Weights of a small autoregressive pixel model: activation quick_gelu, batches of 32.
Rows from block 8 of a small autoregressive pixel model, named by matrix and row number. Rows with one number belong to one neuron. Each number is 128 + 32 x the weight over its row's rms, rounded and kept within 0 to 255. All counts start at 0.
Before each neuron's rows are labels from the 100 images, of 14976, where the neuron reaches its highest value: "responds to" is what is common among them. Only what is clearly more common there than usual is listed. The data: telescope images of galaxies (Galaxy Zoo DECaLS). In brackets: how many of the 100, against the usual share in percent.
# fc1: MLP up (model.blocks.8.mlp.fc1.weight, 1536x256), inputs 0-127
# fc2: MLP down (model.blocks.8.mlp.fc2.weight, 256x1536, transposed), outputs 0-127

responds to: roundness: round (57 vs 20.3)
fc1.97 [125  92 120 122 131 134 169 133 131 127 192 173 148 116 167  73 109 160 151  84 105 148 131  95 108 148 118  89 137 183 164 143   1 185  95 125 161  99  96 106 135 176  92  76 152  87 184 168 163 102 162  98 100 129 163 155 113 117 112  88 141 157  93  90 183 102 157 139 123 111 149  89 101 138 180  84 108 201 122 111 115 163 122 113 109 135 108 116 163 172 185  78 140 118 119 150 173 182  96 128 106 133 101 100 169 103 163 107 134 133 102  90 108 151 135 130  99 133 104 132 161  60 135 133 224 116  91  77]
fc2.97 [117 127  94 123 100 155  74 152 146 170 131 124 142 142 135 108 121  92 177 110 183 107 109 125 130 101 122 167  96 137  48 149 172 140 131 157 150 131 146 180  46 155 130  90 157 103 145 123 161 153  86 163 161 136 140 157 159 102  99 127 135 125 108 118 131 161 132 170  79 160 120 131 180 106  87 101 165 110  87  93 121 137 125 136 144 106  99 186 151  95 122 106 164 105 142 127 151 195 147 176 157 122 126  90  76 122 106 147 122 121  99 132 124 138 150 123 196 128 105 109 120 168  63  96 123  88 106 181]

responds to: roundness: round (55 vs 20.3)
fc1.73 [143 118 120 166 141 151 104 172  76 131 169 107 151 114 180 178 137 125 141 122 124 170 163 139 127 109 108 117 103 119 141 124 106 136 137 157 148 115  73  66 175 172  81 176 175 104 138 124  80 109 145 155 146 127 151 195 137 153  95 205 159 129 115 187 137 176 176 118  95 119  98 103 107  93 179 131 135 150 101 165 195 135 181 110 127 135  90 138 170 133 109  32 123 124 155  84 173 101  89  81  90 150 129  99 119 159 111 111 156 124  88 113 130 137 115  76 133  74 148 105 112  64 139 112 104 123 140  97]
fc2.73 [142 139 134 156 159 110 156 156 131 129 161 104 166 114 153 110 206  88 116  99 155 130 138 145 126  94 114  89 109 128  89 174 108 188  91 200 111  94 129  99 122  87 148 115 114 179 130 109 142 134 152 147 159 156 115  94  67 102 112 117 116  88 143 171 160 132 139  74  68 111 167  96 124  82 123 143 112 147  64 107 151  71 124  81 131 116 208 163 140 142  97 205 126 191 161  96  36 162 160 137 137 149 150  91  93 102 166 124 156 120  88 137 174  83 166  67 119 103 155 129 145 140 160 146 218 165 117 150]

responds to: spiral arms: yes (41 vs 18.8)
fc1.247 [150  63 107 101  76  49  83 177 169 141 139 150 107 112 185 104  89 173 105 135 115 158 152 137  60  88 127 114 124 152 114 186 110 190 115  88 119 136  76 117 124 110 160  99 110 159 125  99 146 144  98 101 127  82 140 168 148 100 117 180 168 141 174 137 171  99  80 149 132 118  90  96 102 130 128 141 126 116 111 151 139 127 111 112 138  81  20 103 141 102 121  79 174 166 158 105 126  94 140 137  51  97 118  90 141 121 153 106 144 133 138 139 136  93 162 147  91  98  90  90 142 125 162 129 114 135 154 124]
fc2.247 [154  68 126 140 157 198 128 200 143 146 148  82 172 107 110 139 168 108 171 169 200 118 128 112 152 159  87 149  99 130 113  73 179 155 107 119 126 139  88 147 107  91  93  86 146 168 102 206  95 129 105 201 151 143 146  98 172 153 169 122  83 123 182 127 159 117 119 158  95 155 171 138 155 125 152 149 145 163  94 147  95 114 114 186  97 115 220 177 135  68  98 149 161 104 136 109 114 104 125 165  75 163 115 132  65  82 116 123 114  95 114 152 120 136 118 130 192 134 103 103 102 130 130 134  90 133 106  87]

responds to: shape: featured or disk (68 vs 30.4); edge-on disk: yes (55 vs 5.2); roundness: cigar-shaped (31 vs 8.1)
fc1.429 [ 99 158 140 163 188 127 131 132 141  79 171  68 104 122 118 160 158  88 107  75 180 122 151 135 130 129 130 129 152  98 123  93 113 148 152 131 101 158 104  91 128  98  86 126 110 120 113 114 184  81 117 153 133 140  64 103 148 122 106 115 130 116 128 167 151 131 194 118  86  71 163 102 127 111 112 121 134 204 103 156  99 123 125 122 153 115 159 132 142 178 151 125  74  78 157 165 161 137 135 139 104  90  90 128 123 151  61 128 104  71  51  90 130 125 108  75 157 144 162  89 237 181  54 148 105 128  72 147]
fc2.429 [126 167 149  94 134 100 145 123 108  78 150 116  87 168 145 171 138 151 122 136 114 177  59  79 147 138 131 155 135 169 104 141 125 121 111 165  95 113 209 103 152 125 110 134 152  65 111 114 168 106 102 111 149 145 148 117 118 131 117 139  87  88  90 166 170 102 175 143 163 122 120 168  49 100 110 126  82 158 106 178 135  99 126  89  38 138 109 149 146 114  98 153 186 202 169 138 149 185 100  68 153 152 132 180 156 103 144 139 143  78 164 138 115 122 194 123  58 123 111 116 158 113 110 115 122 129  93 129]

responds to: edge-on disk: yes (42 vs 5.2); roundness: cigar-shaped (28 vs 8.1)
fc1.504 [143  39  68 121 165 119 186 164  99 125 146 141 100  73 177 168 142 131 137 104 103 109 132 127 118 165  95 127 162 163 122 101 112 145 138 128 110 128  68 105 122 139 106 143 158 134  94  91 155 216  87 145 116  60  51 161 168 136 136 169 144 144 182 163 182 149 128 143 178 149 127 104 154 104 149 127 128 152 127 148 122  99 167 161 172 139 133 136 132  85 149 111  83 119 149 131 180 136  97 135 124 151 114 104 111 136 108 182 113 139 176 142 103 116 131 152 169 106 140 120 141 108  88 116 114 141 124  92]
fc2.504 [120 112 108 118 114 101 130 135 157 141 117 101 140 139 151 112 156 166 113  67 129 126 179 144 136 165 101 108 120 123 102 159 166 172 134  82 133 166 133 131 141 135 133 187 151 133 131 142 160 139  58  97 132 106 182  88  61 163 123 144 111 135 138 135 192 119 146 136 110  88 159 113 164 109 168 104 162 164  62 170 159  84 114  63 102  79  82 200 140 115 125  89 131 119 146 126 169 172  52 191 145 112  78 104 128 100  79 187 139 133  91 138  87 108 159 137 152 114 144  92 112 186 133 174 107 157  98 106]

responds to: roundness: round (55 vs 20.3)
fc1.183 [147 169 154  98  97  97 111 136 130 118 108 157 100  89 199 156  70 163 103 130 123  57 110  89  99 127 101 116 129  64 150 118  93 110  73 133  74 186  80 105 157 154 127 184 149  37 114 125 149 172 142 120 168 181 142 147 163 134  51 170 130 106 141 136 137  97 136 111 102 103  97 133 121 112 139 151 102 151  97 145 140 145  83 159 115 127  75 114 147 122 161 182 114  87 158 104 166 147 126 150 156 103  74 119 113 176 110 151 160 127 132  92 107 157 125 146 146 158 132 157 115 107 184 145  96  73 156 152]
fc2.183 [165 173 108 142  92 133 223 156 103  85 161 151 136 182  97 120 158 150  99 137 109 151 123 114 167 130 134 113 138 118 153 108 116 150  76  93 154  86  94 136  91 144 135 149 141 164 106 118 107 109 146  60 118 179  99 131 103 128 176 105 149 123 147 165 162 152 146  87 189  78 136 168 156 174 121 105 160 126 128 146 218  35 188 118 117 158  88  74  91 182 123 137 114 230 147 125 142 143 123 157 112 132 183 138 144  98 161 112 191 131 159 120 141 119 137 141  79 147 112 157 175 142  63 106 127 202 124 116]

responds to: roundness: round (44 vs 20.3)
fc1.168 [137 127 143  98  99  78 156 124 102 140 128  40 151 109 165 168 101 145 131 129 110 123 112 106 145 138 129  95 159 204 106 102  92 155 101 138 219 107 159 102 175 167 118 126 131 192  97 105 134 139  98 161 109 140  82 143  64 127  99 149 113  67 121 118 154 159 168 152  81  99 159 111  73 102  79 134 101 161 117  88 160 169  87  99 157 160 106  82 144 161 155  45 117 140 139 152 154  86  78 111 110  90  80 121 134 124 158 180 158  92 205 135  70 146 170  93 147 123 172 204 130 111 140 127  69 124 118 130]
fc2.168 [131 132  89 156  94 124 135  79 144 157 129 123  83 162 122 131 114 158 138  48 118 185 165 105 119 130 164 100 149  77 103 143 101  90 123 134   0 115 132 176 138 111 147 173 193 116 134 146 185 112 139  96 115  88 170  84 144 108 114 117 168 185 103 119 138 128 138 147 206 202 111 117 143 108  99 126 102 106 124 213 106 106  98 164 128 110 139 162 145 118 156 101 113 119 131 138 114 204 165 123  77  62 103 138 131 135  88  89 126 144 157 121 131 185 140 193  88 166 110 131 117 133  98 168 119  82 127 116]

responds to: roundness: round (57 vs 20.3)
fc1.492 [213  93 125  69  44  97  99 145 133 148 164  76 110 118 129 187 108 127 123 153  96  78 100 131  86 215 156 110 141 152 146 155 123 124  82 132 128  94 131 129 155 157 153 124 173 143 128  97 221 133 116 139 193 140  90 204  98  61 108 115 116 149 144 152 174  93 125 130  92  71 134 126  78 131  98  95 138 125 143 125 150 134 110 125 131 106 127 135 150 136 132 123 162 109 131 128 138 120  84 123  97  75 152  83 136 121 109  82 181 143  89  63  91 142 143 155 130 182 136 151 181  96 149 104  75  93 100 116]
fc2.492 [165 148 127 146 121  95 174  72 155 135 141 123  74 149  89 145  82 127 103  79 112 146 148 135 128 103 168 131 132 164 107  75 136  92 132 115  64  87 154 195 106 126 107 175 158 138 161 128 182 122 123  82  96 107 122  66 133  99 116 145 123 150  99 121 108 189 136 180 186 170  90 153 165  72 159 129 174  97 121 172 124 139 115 164 169  95  97 134 115 124 140  85 120  94  81 116 135 154 168 139 133  87 106 156 159 173  94 157 113 176 145 135  93 143 135 175 123 136  73  92 130 114 133 136 124  99 126 128]

responds to: roundness: cigar-shaped (33 vs 8.1); edge-on disk: yes (29 vs 5.2)
fc1.390 [143  66 138 155 154  71 138 113 116 133 142 193 145  91 120 122 150  49 163  98 132 180 172  81 152 148  73 128 196 117  77 149 121 141  71 161 138 137 160 159 133  84  61 109 176 142 115 105 193 136 146 140 107  66 102 121 139  97 144 101 127 100 152 116 119  95 127  98 142  99 153  82 122 112 130  87 106 111 110 129 107 108 106  95 120 176 142 141 162 128 149  48 151 138 147 134 161 148  99  90  90 134  60 146 140  94 171 130 152 122 163 158 137 141 115 150 131  97  68 178 201  65 111 136 113 156 148 134]
fc2.390 [119 124 144 143 171 155 145 135 116  94 133  97 124 145  99  91 132 121 137 184  73 149 128 100 152 121 108 162 124 128 141 100 141  69 124 178 129 115 153 130 131  93 140 101 101 110 111 151 110  68 114 134  88 154 125  93 155 168 194 119 112  98 155 156  50 118 114 105 142 136 133 170 140 142  51  91 103 110 143 120 121 113 133 238  95 124 164 114  69 146 102 154 129 136  75 166  98 126 124 107 155 167 182 176 147 161 155 113  71 118 138 109 138 131  75 169 142  97 130 131 139 139 145  88 151 133 154 120]

responds to: roundness: round (53 vs 20.3)
fc1.358 [163 130 126 112 121 172 164 105 125  92 181 100 133 113 145 167 128 151 133 109  98 103  93 108 149 187 102 133 173  83 106 133 144 125 145  74 106 142 121 153 160 138 130 159 150 129 137 101 196 123  98 165 106 153 201 152 107 156  64 135 123  93 163 153 168 117 150 157  79 120  71 106 144 131  88 111 137 171  87 160 161 128 120 128 160 165 154 122 110 151 102 108 205 125 112 136 145 140 129 142 106 121  92 146 130 205 144 170 176  96 116 126 116 104 129 119 166  73 173  96 172 134 112 112  74  98  90  61]
fc2.358 [148 145 127 152  89  83  67  93 103 125 111 133 127 127 123  86 104 127 153 145  96 162 164 153 158 100 166 158 155 126 183 177 170 101 108 152 151  93 163 166 104 123 191 133 129 123 112 126  94 117 133 127 151 112  86 209 129 101 133  88 160 125 138  93  99 161  74  99 153 155 137 186 124 111 116 106 107  55 204  35 149 195 140 159 116  77  78 120 142 171 154 137 106  91  70 119 153 134 107  85 129  95 170 140 125  74 141  86 140 117 183 123 124 138 131 104 174 112 153 138 118 118 157 114 179 108 178 152]

responds to: shape: featured or disk (62 vs 30.4); edge-on disk: yes (47 vs 5.2); roundness: cigar-shaped (31 vs 8.1)
fc1.610 [180 107  86  96 151 168 100 156  30 120  76  60 154 173  95 106  95 129 128 113 126 180 104 134 126 186 129  83 119 153 110 128 100 150  93 132 158  84  94 118 127 155 116 228 138 171 127 135 104 129  68 115  74 123 108  97  58 132  97 128 167 127 132 127 153 221 122 119  74  62 136  73 131 145 114 120 138 197 125 155 182 137 141 145 116  93 133 128 139 148 103 113 120 128 102 152 186 109 144 159 109 132 147 108 126 135 136 115 145  99 117 159 141 106 142 148 192 113  97 131 209 148 127 140 145 131 120  89]
fc2.610 [134 170 119 126 117  86 179 107  97 112 142 147 124 135 203 177 140 148 102 177 107 165  90 116 168 110 158 101 113 110 117 137 138 115 129 189 137 160 115 126 136 124 125 170 212 131 110  95 119 159 104 130 140 106  71 119  74 152 113 129 117 114 153 150 164  90 113 166 167  69 183 112 131  92 157 152 147  99  51 126 184  92 138 120 124  98  83 141 133 162 146 160  69 130 192  87 126 184 102 117 120 169 179 117 154  73 105 147 186 180 175 139 140 110 162 122  87 165 113 149 173 165 138  96 144 147  90 144]

responds to: bar: no (31 vs 12.9)
fc1.222 [137 104 129 131 150 140 105 132  56 134 148 180 111 114 201 146 130 132 198 116  83 208  99 124 126  77 144 117  53 145 124 192  74 167  56 151 129  82 126 129 137 102 134 115 129 137 150 150  77  84 179 156 113 109 132 125 100 109 131 126 156 131 120  98 178 151 154 118 160 102 158 140  76 127 143 123 155 149 122 153 103 159 113  93  89 136  36 105 185 168 161 140 151 112 149 132 121  63 104 106 167 106 148 119 151 205 153 101 173 145  99 109 113 145 150 136  56 162  91 138  97 105 115  79 192 113 116 115]
fc2.222 [149  85 155 143 135 158 113 174 189 115 132 134 157 131  88  91 181 129 124 113 194  72 130 153 157 126 115 150  69 145 117  85 177 168 121 133 141 103 128 111 103 128 121  66 140 116 131 140 141 124  66 111 175 100 116 110 137 100 180 141  45 131 104  92 205 123 125 147 112 152 156 116 130  94 147  94 174 103 123 112 123  75 135 129  94  97  97 167 177  84 105 151 163 116 156 129  85 101 132 187 150 115 181 143 128  81 223 129 123  64 169 129 168 111 136 124 176 116 162 108 133 117 147 136 138 116 102 157]

responds to: spiral arms: yes (43 vs 18.8)
fc1.457 [198  68 161 157  78 138 108 112 108 100 118 171 153  68 151 107 148 107 169  72 132 185  98 106 118  98 154  86 146 155 123 152 116 123  81 169  92  77 128 135 123 135 169  75 158 129  80 100 152 151 138 146 173  67 134 103 169  59 138 143 123 162 125 100 141 142  93 152 156 111 129 107  59 127 100 125 122 124 112 132  96 103 123 137 161  70 129 147 151 142  95 155 180 150 158 141 106 148 141 105  81 127 132 104  43 130 111 100 166  56 101 123 151 165 118 160 104 130 116 110 185  97 194 152 139 113 157 140]
fc2.457 [111  77 142 147 156 116  69  96  97 134 110 121 123 182 142 160 123 139  92 163 154 110  91 177 135  41 115 168 154 138 143  87 143 122  77 141 121 152 134  90 156 118 100 127 113 132 117 178 176 122 102 176 119 118 145 143 131 157  89  87  89 102  99 142 162 206 118 134  69 121 113 102 147  88  92 147 142 150  57 116  89 105 140 129  92 161 123 109 136 129 115 146 111 127 172 160 110  99 112 138 135 122  95 154 103 126 183 137  97  71 138 146  66  99 164 130 151 131 139 106 136 101  89 119  96 181  89 119]

responds to: shape: featured or disk (65 vs 30.4); edge-on disk: no (64 vs 24.7); spiral arms: yes (48 vs 18.8)
fc1.330 [143 114  58 131 116 164 188 170 144 106 125  97 142 128 100 188 140  80  92 135 108 163 179 135 114 164  72 100 106 137 148  99  88 122 188 113 136  28 128 160 109 204 141 157 183  91 143 136  99 164 132 129 127  51 112 158 125  73 122 154 179 160 121 187 126 154 169  72  84 109 121 106 122 202 151  89 112 137 152 148 104 100  95 125 131 146 186 162 187 151 119 127 156 106 117  94 158 145 121 144 105 127 103 102  76 106  60 106 128 109  49 132 125 117 161 185 135 107 113 138 205 105  97 105 141  98 143 107]
fc2.330 [ 35 126 138 122 122 141 103 124 105 145 137 141 123 129  28  99 129 109 163 182 110 137 156 115 138  70  76 140 147 217 112 144 142 145  92 160  83 146 152 201 125 147 166 114 119 130 124 206  83 133 177  94 136  81 153 122 145 101  89 100 122 126 124  99 141 166 187  86 106 187 159 164 139  82 111 186  88 146  46 103 112 154 134  90 119 197 133 122  93 157 117 102 108 126 152 148 104 136 134  72 133 131 104 188 124 115 134  90  96 112 148 121 130 114  59 110 111 103 155 148  83 128 133 122 101 150  85 160]

responds to: roundness: cigar-shaped (33 vs 8.1); edge-on disk: yes (32 vs 5.2)
fc1.445 [111 101  89 119 120  53 131 100 154 134 160 176 117 152 180 129 111 159  93  71 139 120 146 171 131 116 149 112 167 180 117 128 102 138 153 125 143 138 112  52 128 105 120 126 150  95 165  77 144 137 151 158 123 158 104 162 189  96  88 106 116 115 145 162 139  90 190 153 118  76 114 142 173 106  96 101 122 148  80 187 126 129 146 103 102 111 117 113 131 126 154  86 141  90 169 137 153 140  55 167 144 133 107 107 155 146  98 144 198 108  40 153 140 152 123  93 155 126 150 169 152 155 158 115  99  92 101 115]
fc2.445 [143 168 101  88 133 139 168 138 117 174 158 123 124 158  90 195 119 158 124 176 111 112  80  81 110 151 136 148  77 141 181 100 145  87 112 134 130  52 159 102 156 199 108 138 125 210 126 165 158  98 151  86  84 145 126  79 114 112  90 111 134 116 169 164 122 171 129  92 119 148 131 172 122 135 101 144 179  92 108 109 154 165 116 145  99 177  91  99 117 114 110  62 107 167 113 123 196 139 100 103 107 115 168 121 154 123 139 147  92 119 135 155 155 175 136 136 128 150 136 168 139 112  89 155 138 126  71 131]

responds to: roundness: cigar-shaped (51 vs 8.1); edge-on disk: yes (32 vs 5.2)
fc1.14 [114 180  76 114  99  82 163 134  95 103 152  93  90 126 137 197  99  78 174 163 114 127  41 191 131 125  98 126 108 140  99 107 134 174 177 101 127 172 109 164 111 140 130 145 155  96 166 157  80 189 136 124 202 186 128 114 179 151  77 131 118 144 149 129 150 112 105 155 119 132 145  84  76 131  99 131 148 105 114 200 146  91 141 137 200 158  75 123 127  89 114 134 123  99 162  34 151 143 131 130 142 114 160  99 132 166 116 126 150 131 116 127 122  86 107 216  95 170 127 133 121 102 141 104  95 126  88 131]
fc2.14 [ 95 116 132 154 141 163  87 125 171 150 130 100 208  86 111  89 152 126 169 132 167 115 119 161 165 113  98 135 112 154 119 154 169 144 132 116 138 203 158  94  64  53 102 102  61 117 121 116 107 157 129 201 177 136 140 131 122 125 168 114 105 120  98 128 148 148 115 121 100 123 138 144 143 167 130 143 109 171 122 113 101  43 156  77 133 133 150 152 149 130 111 191 123 146 137 179 122  86 105 172 160 141 132 133 140  53 183 128 119  86 152 135 128  89 157  89 124  96 115 102 106 166 109 125 123 156 147 191]

responds to: shape: featured or disk (61 vs 30.4); edge-on disk: yes (45 vs 5.2); roundness: cigar-shaped (27 vs 8.1)
fc1.696 [122  98 109  96 144 176 118 105 105 131 121  65 148 122 108 137 126 151 142 103 167 151  70  78 184 115 167 168 106 106 142  66 178 118 123  90 138 132  96 117 178 164  82 116  99  59 141 149 151 149 107  97 155 159 158  72 145  93 115 126 110 120 126 129 101  92 137 137 155 146 116 116 151 157 157 158 117 152  87 143 147  73 138 109  95  50  65 206 120  92 130 136 115 121  98 161  94  84 157 161 102 146  76 172 132 115 156 154 151 148  84 128 143 151 156 159 117 166 122 147 106 160 164 121 101  68  99 115]
fc2.696 [130  98 125 148 122 152 156 121 137  48 182 133 177 108 109 129 134 118 162 138  95 156  96  75 152 135 111 144 109 133 138 101 145 126  87 135 127 192 172 152  54  71 172  98 124 144  92 139 171 116 154 163 131 136 125 171 130 150 160  80 167 127 117 195 118 112  86 155 136 103 135 103 110 171 100  83 137 107  84 130 132  92 153 105 130 127 147  98 190 165 157 166 112 183 131 194 162 112 115  90 126 172 173  71 128  93 167 118  95  84 133 137 108  96 153 111  76  92  88 101 172 121  41 129 130 172 161 122]

responds to: shape: featured or disk (62 vs 30.4); edge-on disk: no (58 vs 24.7); spiral arms: yes (47 vs 18.8)
fc1.373 [140 117 123  67  72  75 153 136 114 113 192 133 108 151 141 139  99 154 141  72  80 159 152 123  98 187 122 117 155 172 170 134 170 176 107 102 188 113 129  97 159 159 149  99 127 138 148 159  78 120  89  42 106 149 150 139 116 135  98 173 139  83 128 142 162 122 134 128 142 152 142 111  81  96 116 116 127 134 122 149 151 150 109 125 123  64 118 197  64 145  94 111 145 130 164  80 108 104  98 155 101 118 151 110 119 112 125 186 153 123 122 154 101  63 134 180 116 133 149  94 102 194 181 151 162 184 101  78]
fc2.373 [134 184 159 151 138 119 167 168 171 162 109 146 121 114 116 146 138 153  62 144 170  97  64 153  93 133 134 137  99 160  94  51 123 156 171  52 158 183  86 103 181 166  95  82 185 124 154 157 148 144 106 132 151 110 120 123  91 131 149 153  76 115 108 139 191 148 134 141 130 111 160 117 170 115 131 160 187 184 129 171  82 101 123 174 139 115  51 162 114  94 115 110 124  78 140  88 165 107 139 143 118 134 177 149 146 123 149 123 108  78 128 147 129 130 147 113 141 167 169  97 103 133 104 130 121 175 143  70]

responds to: edge-on disk: yes (40 vs 5.2); roundness: cigar-shaped (25 vs 8.1)
fc1.767 [161 172 123  91 119 129 136 123 103 156 161 148 146 116 100 163 132 120 112 172 128 125  96 123  86  95 104 137 122 181  95 153 131 103 130 126 196 103 166 172  97 153 136 132 102  99 144 149  68 129 135  76 104 169 153 149  89 116 116 255 154 131 166 150 142 183 114  66  85  77  91 144 108 105 152  99 181 137 146 124  79 108 185  97 169 124  96 141  96 108 120  73 143 120 139 112 136 120 108 184 114 115 148  57 151 169 125 158  99 101 123 136 119 137  83 103 153  96 137  90 134 156 155 122 153 159 138  94]
fc2.767 [ 51 115 112 158 104  74  76 144 144 129  89 100 102 156 205  72 143 132 150 135 132 127 126 132 123  94 118 143 176 102 116 194 133 114 116 199  70 119 133  78 137  62 170 119  82 114 100 113 140 120 159 149 100  77 134 166 142 159 149 144 108 153  87 124 158 104 107 168 172 128 127 112 136  93 108 142  63 103 112 147  97 148 125 141 121 123 144 144 113 136 128 139 115 136 169 179  79 151 138  39 146 155 112 140  97 125  99 141 132 175  61 131 154 103 132 147  23 133 148 111 155  74 170 159 153 150 129 128]

responds to: bar: no (30 vs 12.9)
fc1.329 [ 75 108  21  73 104 155 172 174 141 133 140 141 126  81 135 108 118 103 180  70  99 118 109 148 159 181 144  72  95 152 103 108 116 136 130  77  81  63 128 110 132 122 149 204 133 133 121  95 112 144 141 108 155 119 138 125 108 111  99 146 160 115 116 130 137 112 116 100 145 134  96 141 172 164 136 173 154 100 117 105  72 125 126 162 152 151 172 105 141  69  85  96 111 165 157  76  95 136 146 146 117  91  81  73  93  85 163 109 128 129  76  75 187 108 100 160 149 166 114 133 173 157 163 152 164 107 172 108]
fc2.329 [ 90 153  94 118  85 146 163 129 138 175  99  85 109 161  41 122 117 111 151 163 117 169 118 130 111  87 150 119 148 120 175 132  94 146 111 118 102 191  99 197 133 127 104 150 111 104 176 130  80 162 148 131 103 108 173 135  89 106  88 128  63 105  89 111 185 136 165 151 147 160 184 108 132 103 119 160 116 161  77 160 142 197 106 101 160 131 194 151 103 170 170 101  57  92 140 155 143  93 165 106 124  64 165 169 140 122  91 100 127 158 137 111 111 152  81 144 163 132 161 160 129 112  83 167  77 110  89  76]

responds to: edge-on disk: no (52 vs 24.7); spiral arms: yes (39 vs 18.8); bar: no (32 vs 12.9)
fc1.632 [162  86 117 121  79  93 102 111 124 108 175  88  88  63 139 152 149 129 154 105 109 125 145 173 135 172 124  83 126  81 111 152 101 156 106  69 114 103 122  90 153 109 139 206 190 169 113  79 153  97 147 116 160 100 100 154  90 101 165 105 156 152  87 127 176  97 128 174 152 107 126  97 101 128 100 132  98  90  63  98 170 158  94 101 151 132  77 179  88 168 117 171 197 140 140 138 147  91 129 107 116 116 145  87  93 142 181 176 151 124  73  70 105 120 145 131  95 188 162  74 110 116 139 138 165 156 124 118]
fc2.632 [119 215  99 149 143 125 141 150 137 118 147 123 112 179 125 154 111 122 138 162 116 227  87  67  67  94 143 153 142  94 140 122 153 123 140 172 126 173 110 137 161 114 150 129  87  95  73 121 138  89 157 148 133 123 147 121 122 206 118  95 104  65 118 163 129 127 121 221 126  82 110 130 184 147  98 108 111 150  79 172 150 136 110 125 121  79 191 139  94 158 138 114  92 164  97 158 147 138  76 129 129 143 184 151 130  61 123 138 153 145 174 122  87  77  98 167 115 185 120 159 139  91  91  81 153 177 101 130]

responds to: edge-on disk: no (53 vs 24.7); bar: no (35 vs 12.9)
fc1.451 [142  96 111 122 147 145 166 153 107 139 143 123 149 114 104 154 135 122 171  33 111  77  89 123 187 147 135  85  65  80 133  69 117 122 195  98 113 113 154 174 129 138 134 154 167  98 204  96 149 202 170  94 172 137 164 100 104 120 134  81 115 140 135 133 118 148 139 119 164 187  84 128 168 143 108 131 154 134 107 176 118 143 143  88 125 117 183 134 113  69  66 126 142  78 104  85 154 153 141 162 155 167  85 130  92 162  81 156 110 149  92 160 178 120 125 157  92 155 122 115 170 141 117 109  85 117 132 119]
fc2.451 [ 98 143 181 131 120 107  96 136 134 143 129  97 104 190 104 183 155 126  90 159 184 133  79 108 107  71 143 164 174 117 154 139  80 138  64 154  96 154 111  95 178  83 127 131 141  88  72 117 166  60 158 140 124 199 173 115 144 142 159  96  65  63 125 127 221 153 122 163  49 126 170 150 122  63 131  98 114 137  98 152 135 169  89 149 118 153 115 157 115  95 117 107  88  93 160 133 104 153  89  85 107 118  97 172 137 106 136 161 101 118  95 133 104 106 147 111 138 147 139 130 113 107 138  96 150 130  92  75]

responds to: shape: featured or disk (61 vs 30.4); edge-on disk: yes (29 vs 5.2)
fc1.227 [133 144 126 109 148  66 123 157  99 111 135 114 114 141 106 133 156 128  49  89 124  99  99 156 160 138 140  84  90 168 115 102  67 130 126 127 132 166 137 139 130 122  98  34 141 118 105  99 172  85 174  96 133 127 112 184  64 110 162 170  90 177 122 147 174 128 193 132 163 172 199  99 135  89  91  71 140 143 142 102 164 102  89 164 136 176 191 109 192  97 143 172  91 122 153 143 103  93 180  93 116  69 118 100 161  61 154  98 154  90 155 125 126 152 124 126 110 141 105 142 171 148 117 137 138 219  79  90]
fc2.227 [156 196 157 118 112  90 113 140 119  98 169 106 135  87 180 139 107 118 138  99  95 150  97  93  92  92 141 119 154 135 120 169 168 159 132 189 166 143  82 105 137 103 135 163 139 121 109  87  88 142  97 119 132 134 138 199  92 145 161 161 178 132 107 171  94 115  91 132 157  99 141 124 113 114 113 164 195 125  81  67 138 173 100 107 150  90  84 159 145 169 114 119 132 118 101 103 160 188 112  75 169 105 167  86 141 180  81 195 120  92 156 138 112  89 177 124 173 130 109  76  97  74 149 104 163 105 178 172]

responds to: edge-on disk: no (56 vs 24.7); spiral arms: yes (45 vs 18.8)
fc1.679 [226 112  68 110 170  99  74 169 121  90 128  96 178 172 114 123 144 133 138  63 166  23 143 143 172 159 146  74  83 204  95 124 105 121 180 119 101 120 138  97  99 136 127 117 116 116 105 109 142 186 136 137 151 114 119 105  88  81 100 113  83 158 126 127 120 152 101 122 102 173 126 111 121 161 136 147 115 115  94 122 145  94 141  75 135 104 151 179 140 113 127 118  99 106 143 134  89 157 136 174 117 127 140 141 102 127 130 112 115  86 104 167 159 103 168  91 132 148  92 152 158 118 181 124 139 144 107 129]
fc2.679 [125 162 117 138 150 103 100  53 103 153 106 120 106 109 158 161  97 130 135 141 141 145  95 157 131 157 161 104 135 115 121 125 159 138 104  98 127 125  99 136 173 112 102 163 146  54  98 132 180 127  15 209 100  81 145 169 155 132 110 209  76 156  86 156 117 139  86 183 141  79  71  68 107 118 119  99 136 141  38 108  79 160 137 150 135  94 108 127 203 111 113 153 114  96 161 122 127 152 159 154 128  92 142  87  65 118 105 167  99  87 188 124  51 122 145 152 158 116 134  70 157 130 123 120 116 105 140 122]

responds to: shape: featured or disk (63 vs 30.4); edge-on disk: no (61 vs 24.7); spiral arms: yes (49 vs 18.8)
fc1.614 [191 114  53 138 139 177 166 137  95 140 153 108 107 104 132 146 178  85 129 104  83 134 136 113 131 119 126  50 169  56 123 142 100 135 142 142 108  54 135 134 110 157 160 171 216 120 147 148 116 151 169 109 133 124 104  91 148 109 179 136 152 154 123 160 103 119  72 118 160 148 144 119 123 149 141 102 128  86  95 107 170 125 129 154 123 155 121 148 158 142 101 130 135 142 153  64 146 160 188 121  97 111 157  81  67 139 116  83 138 137  55 117 138 123  90 189 156 106 136 140 155 112 155  70 149 110 197 130]
fc2.614 [ 72 133  99 174 118 139  95 129 129 153 114 131 150  87  18  35  98  93 149 167 139 120 160 157 166  85 102 134 116 217 135  91 128 133  95 169  76 117 166 183 112 170 176 109 124 118 145 191  91 133 169 147 110  83 132 143 165 109 117 114 114 160 143  85 114 178 157  91 142 207  99 163 136 106 143 116 113 121 105 137  85 177 128 108 131 199 184 144 108 170 136  99 110 127 140 180 111 136 133 107 118 115  74 212 102 111 138  63  78 112 105 125 131 102 101 154 143 114 142 151 116 106  93 150 117 169 116 145]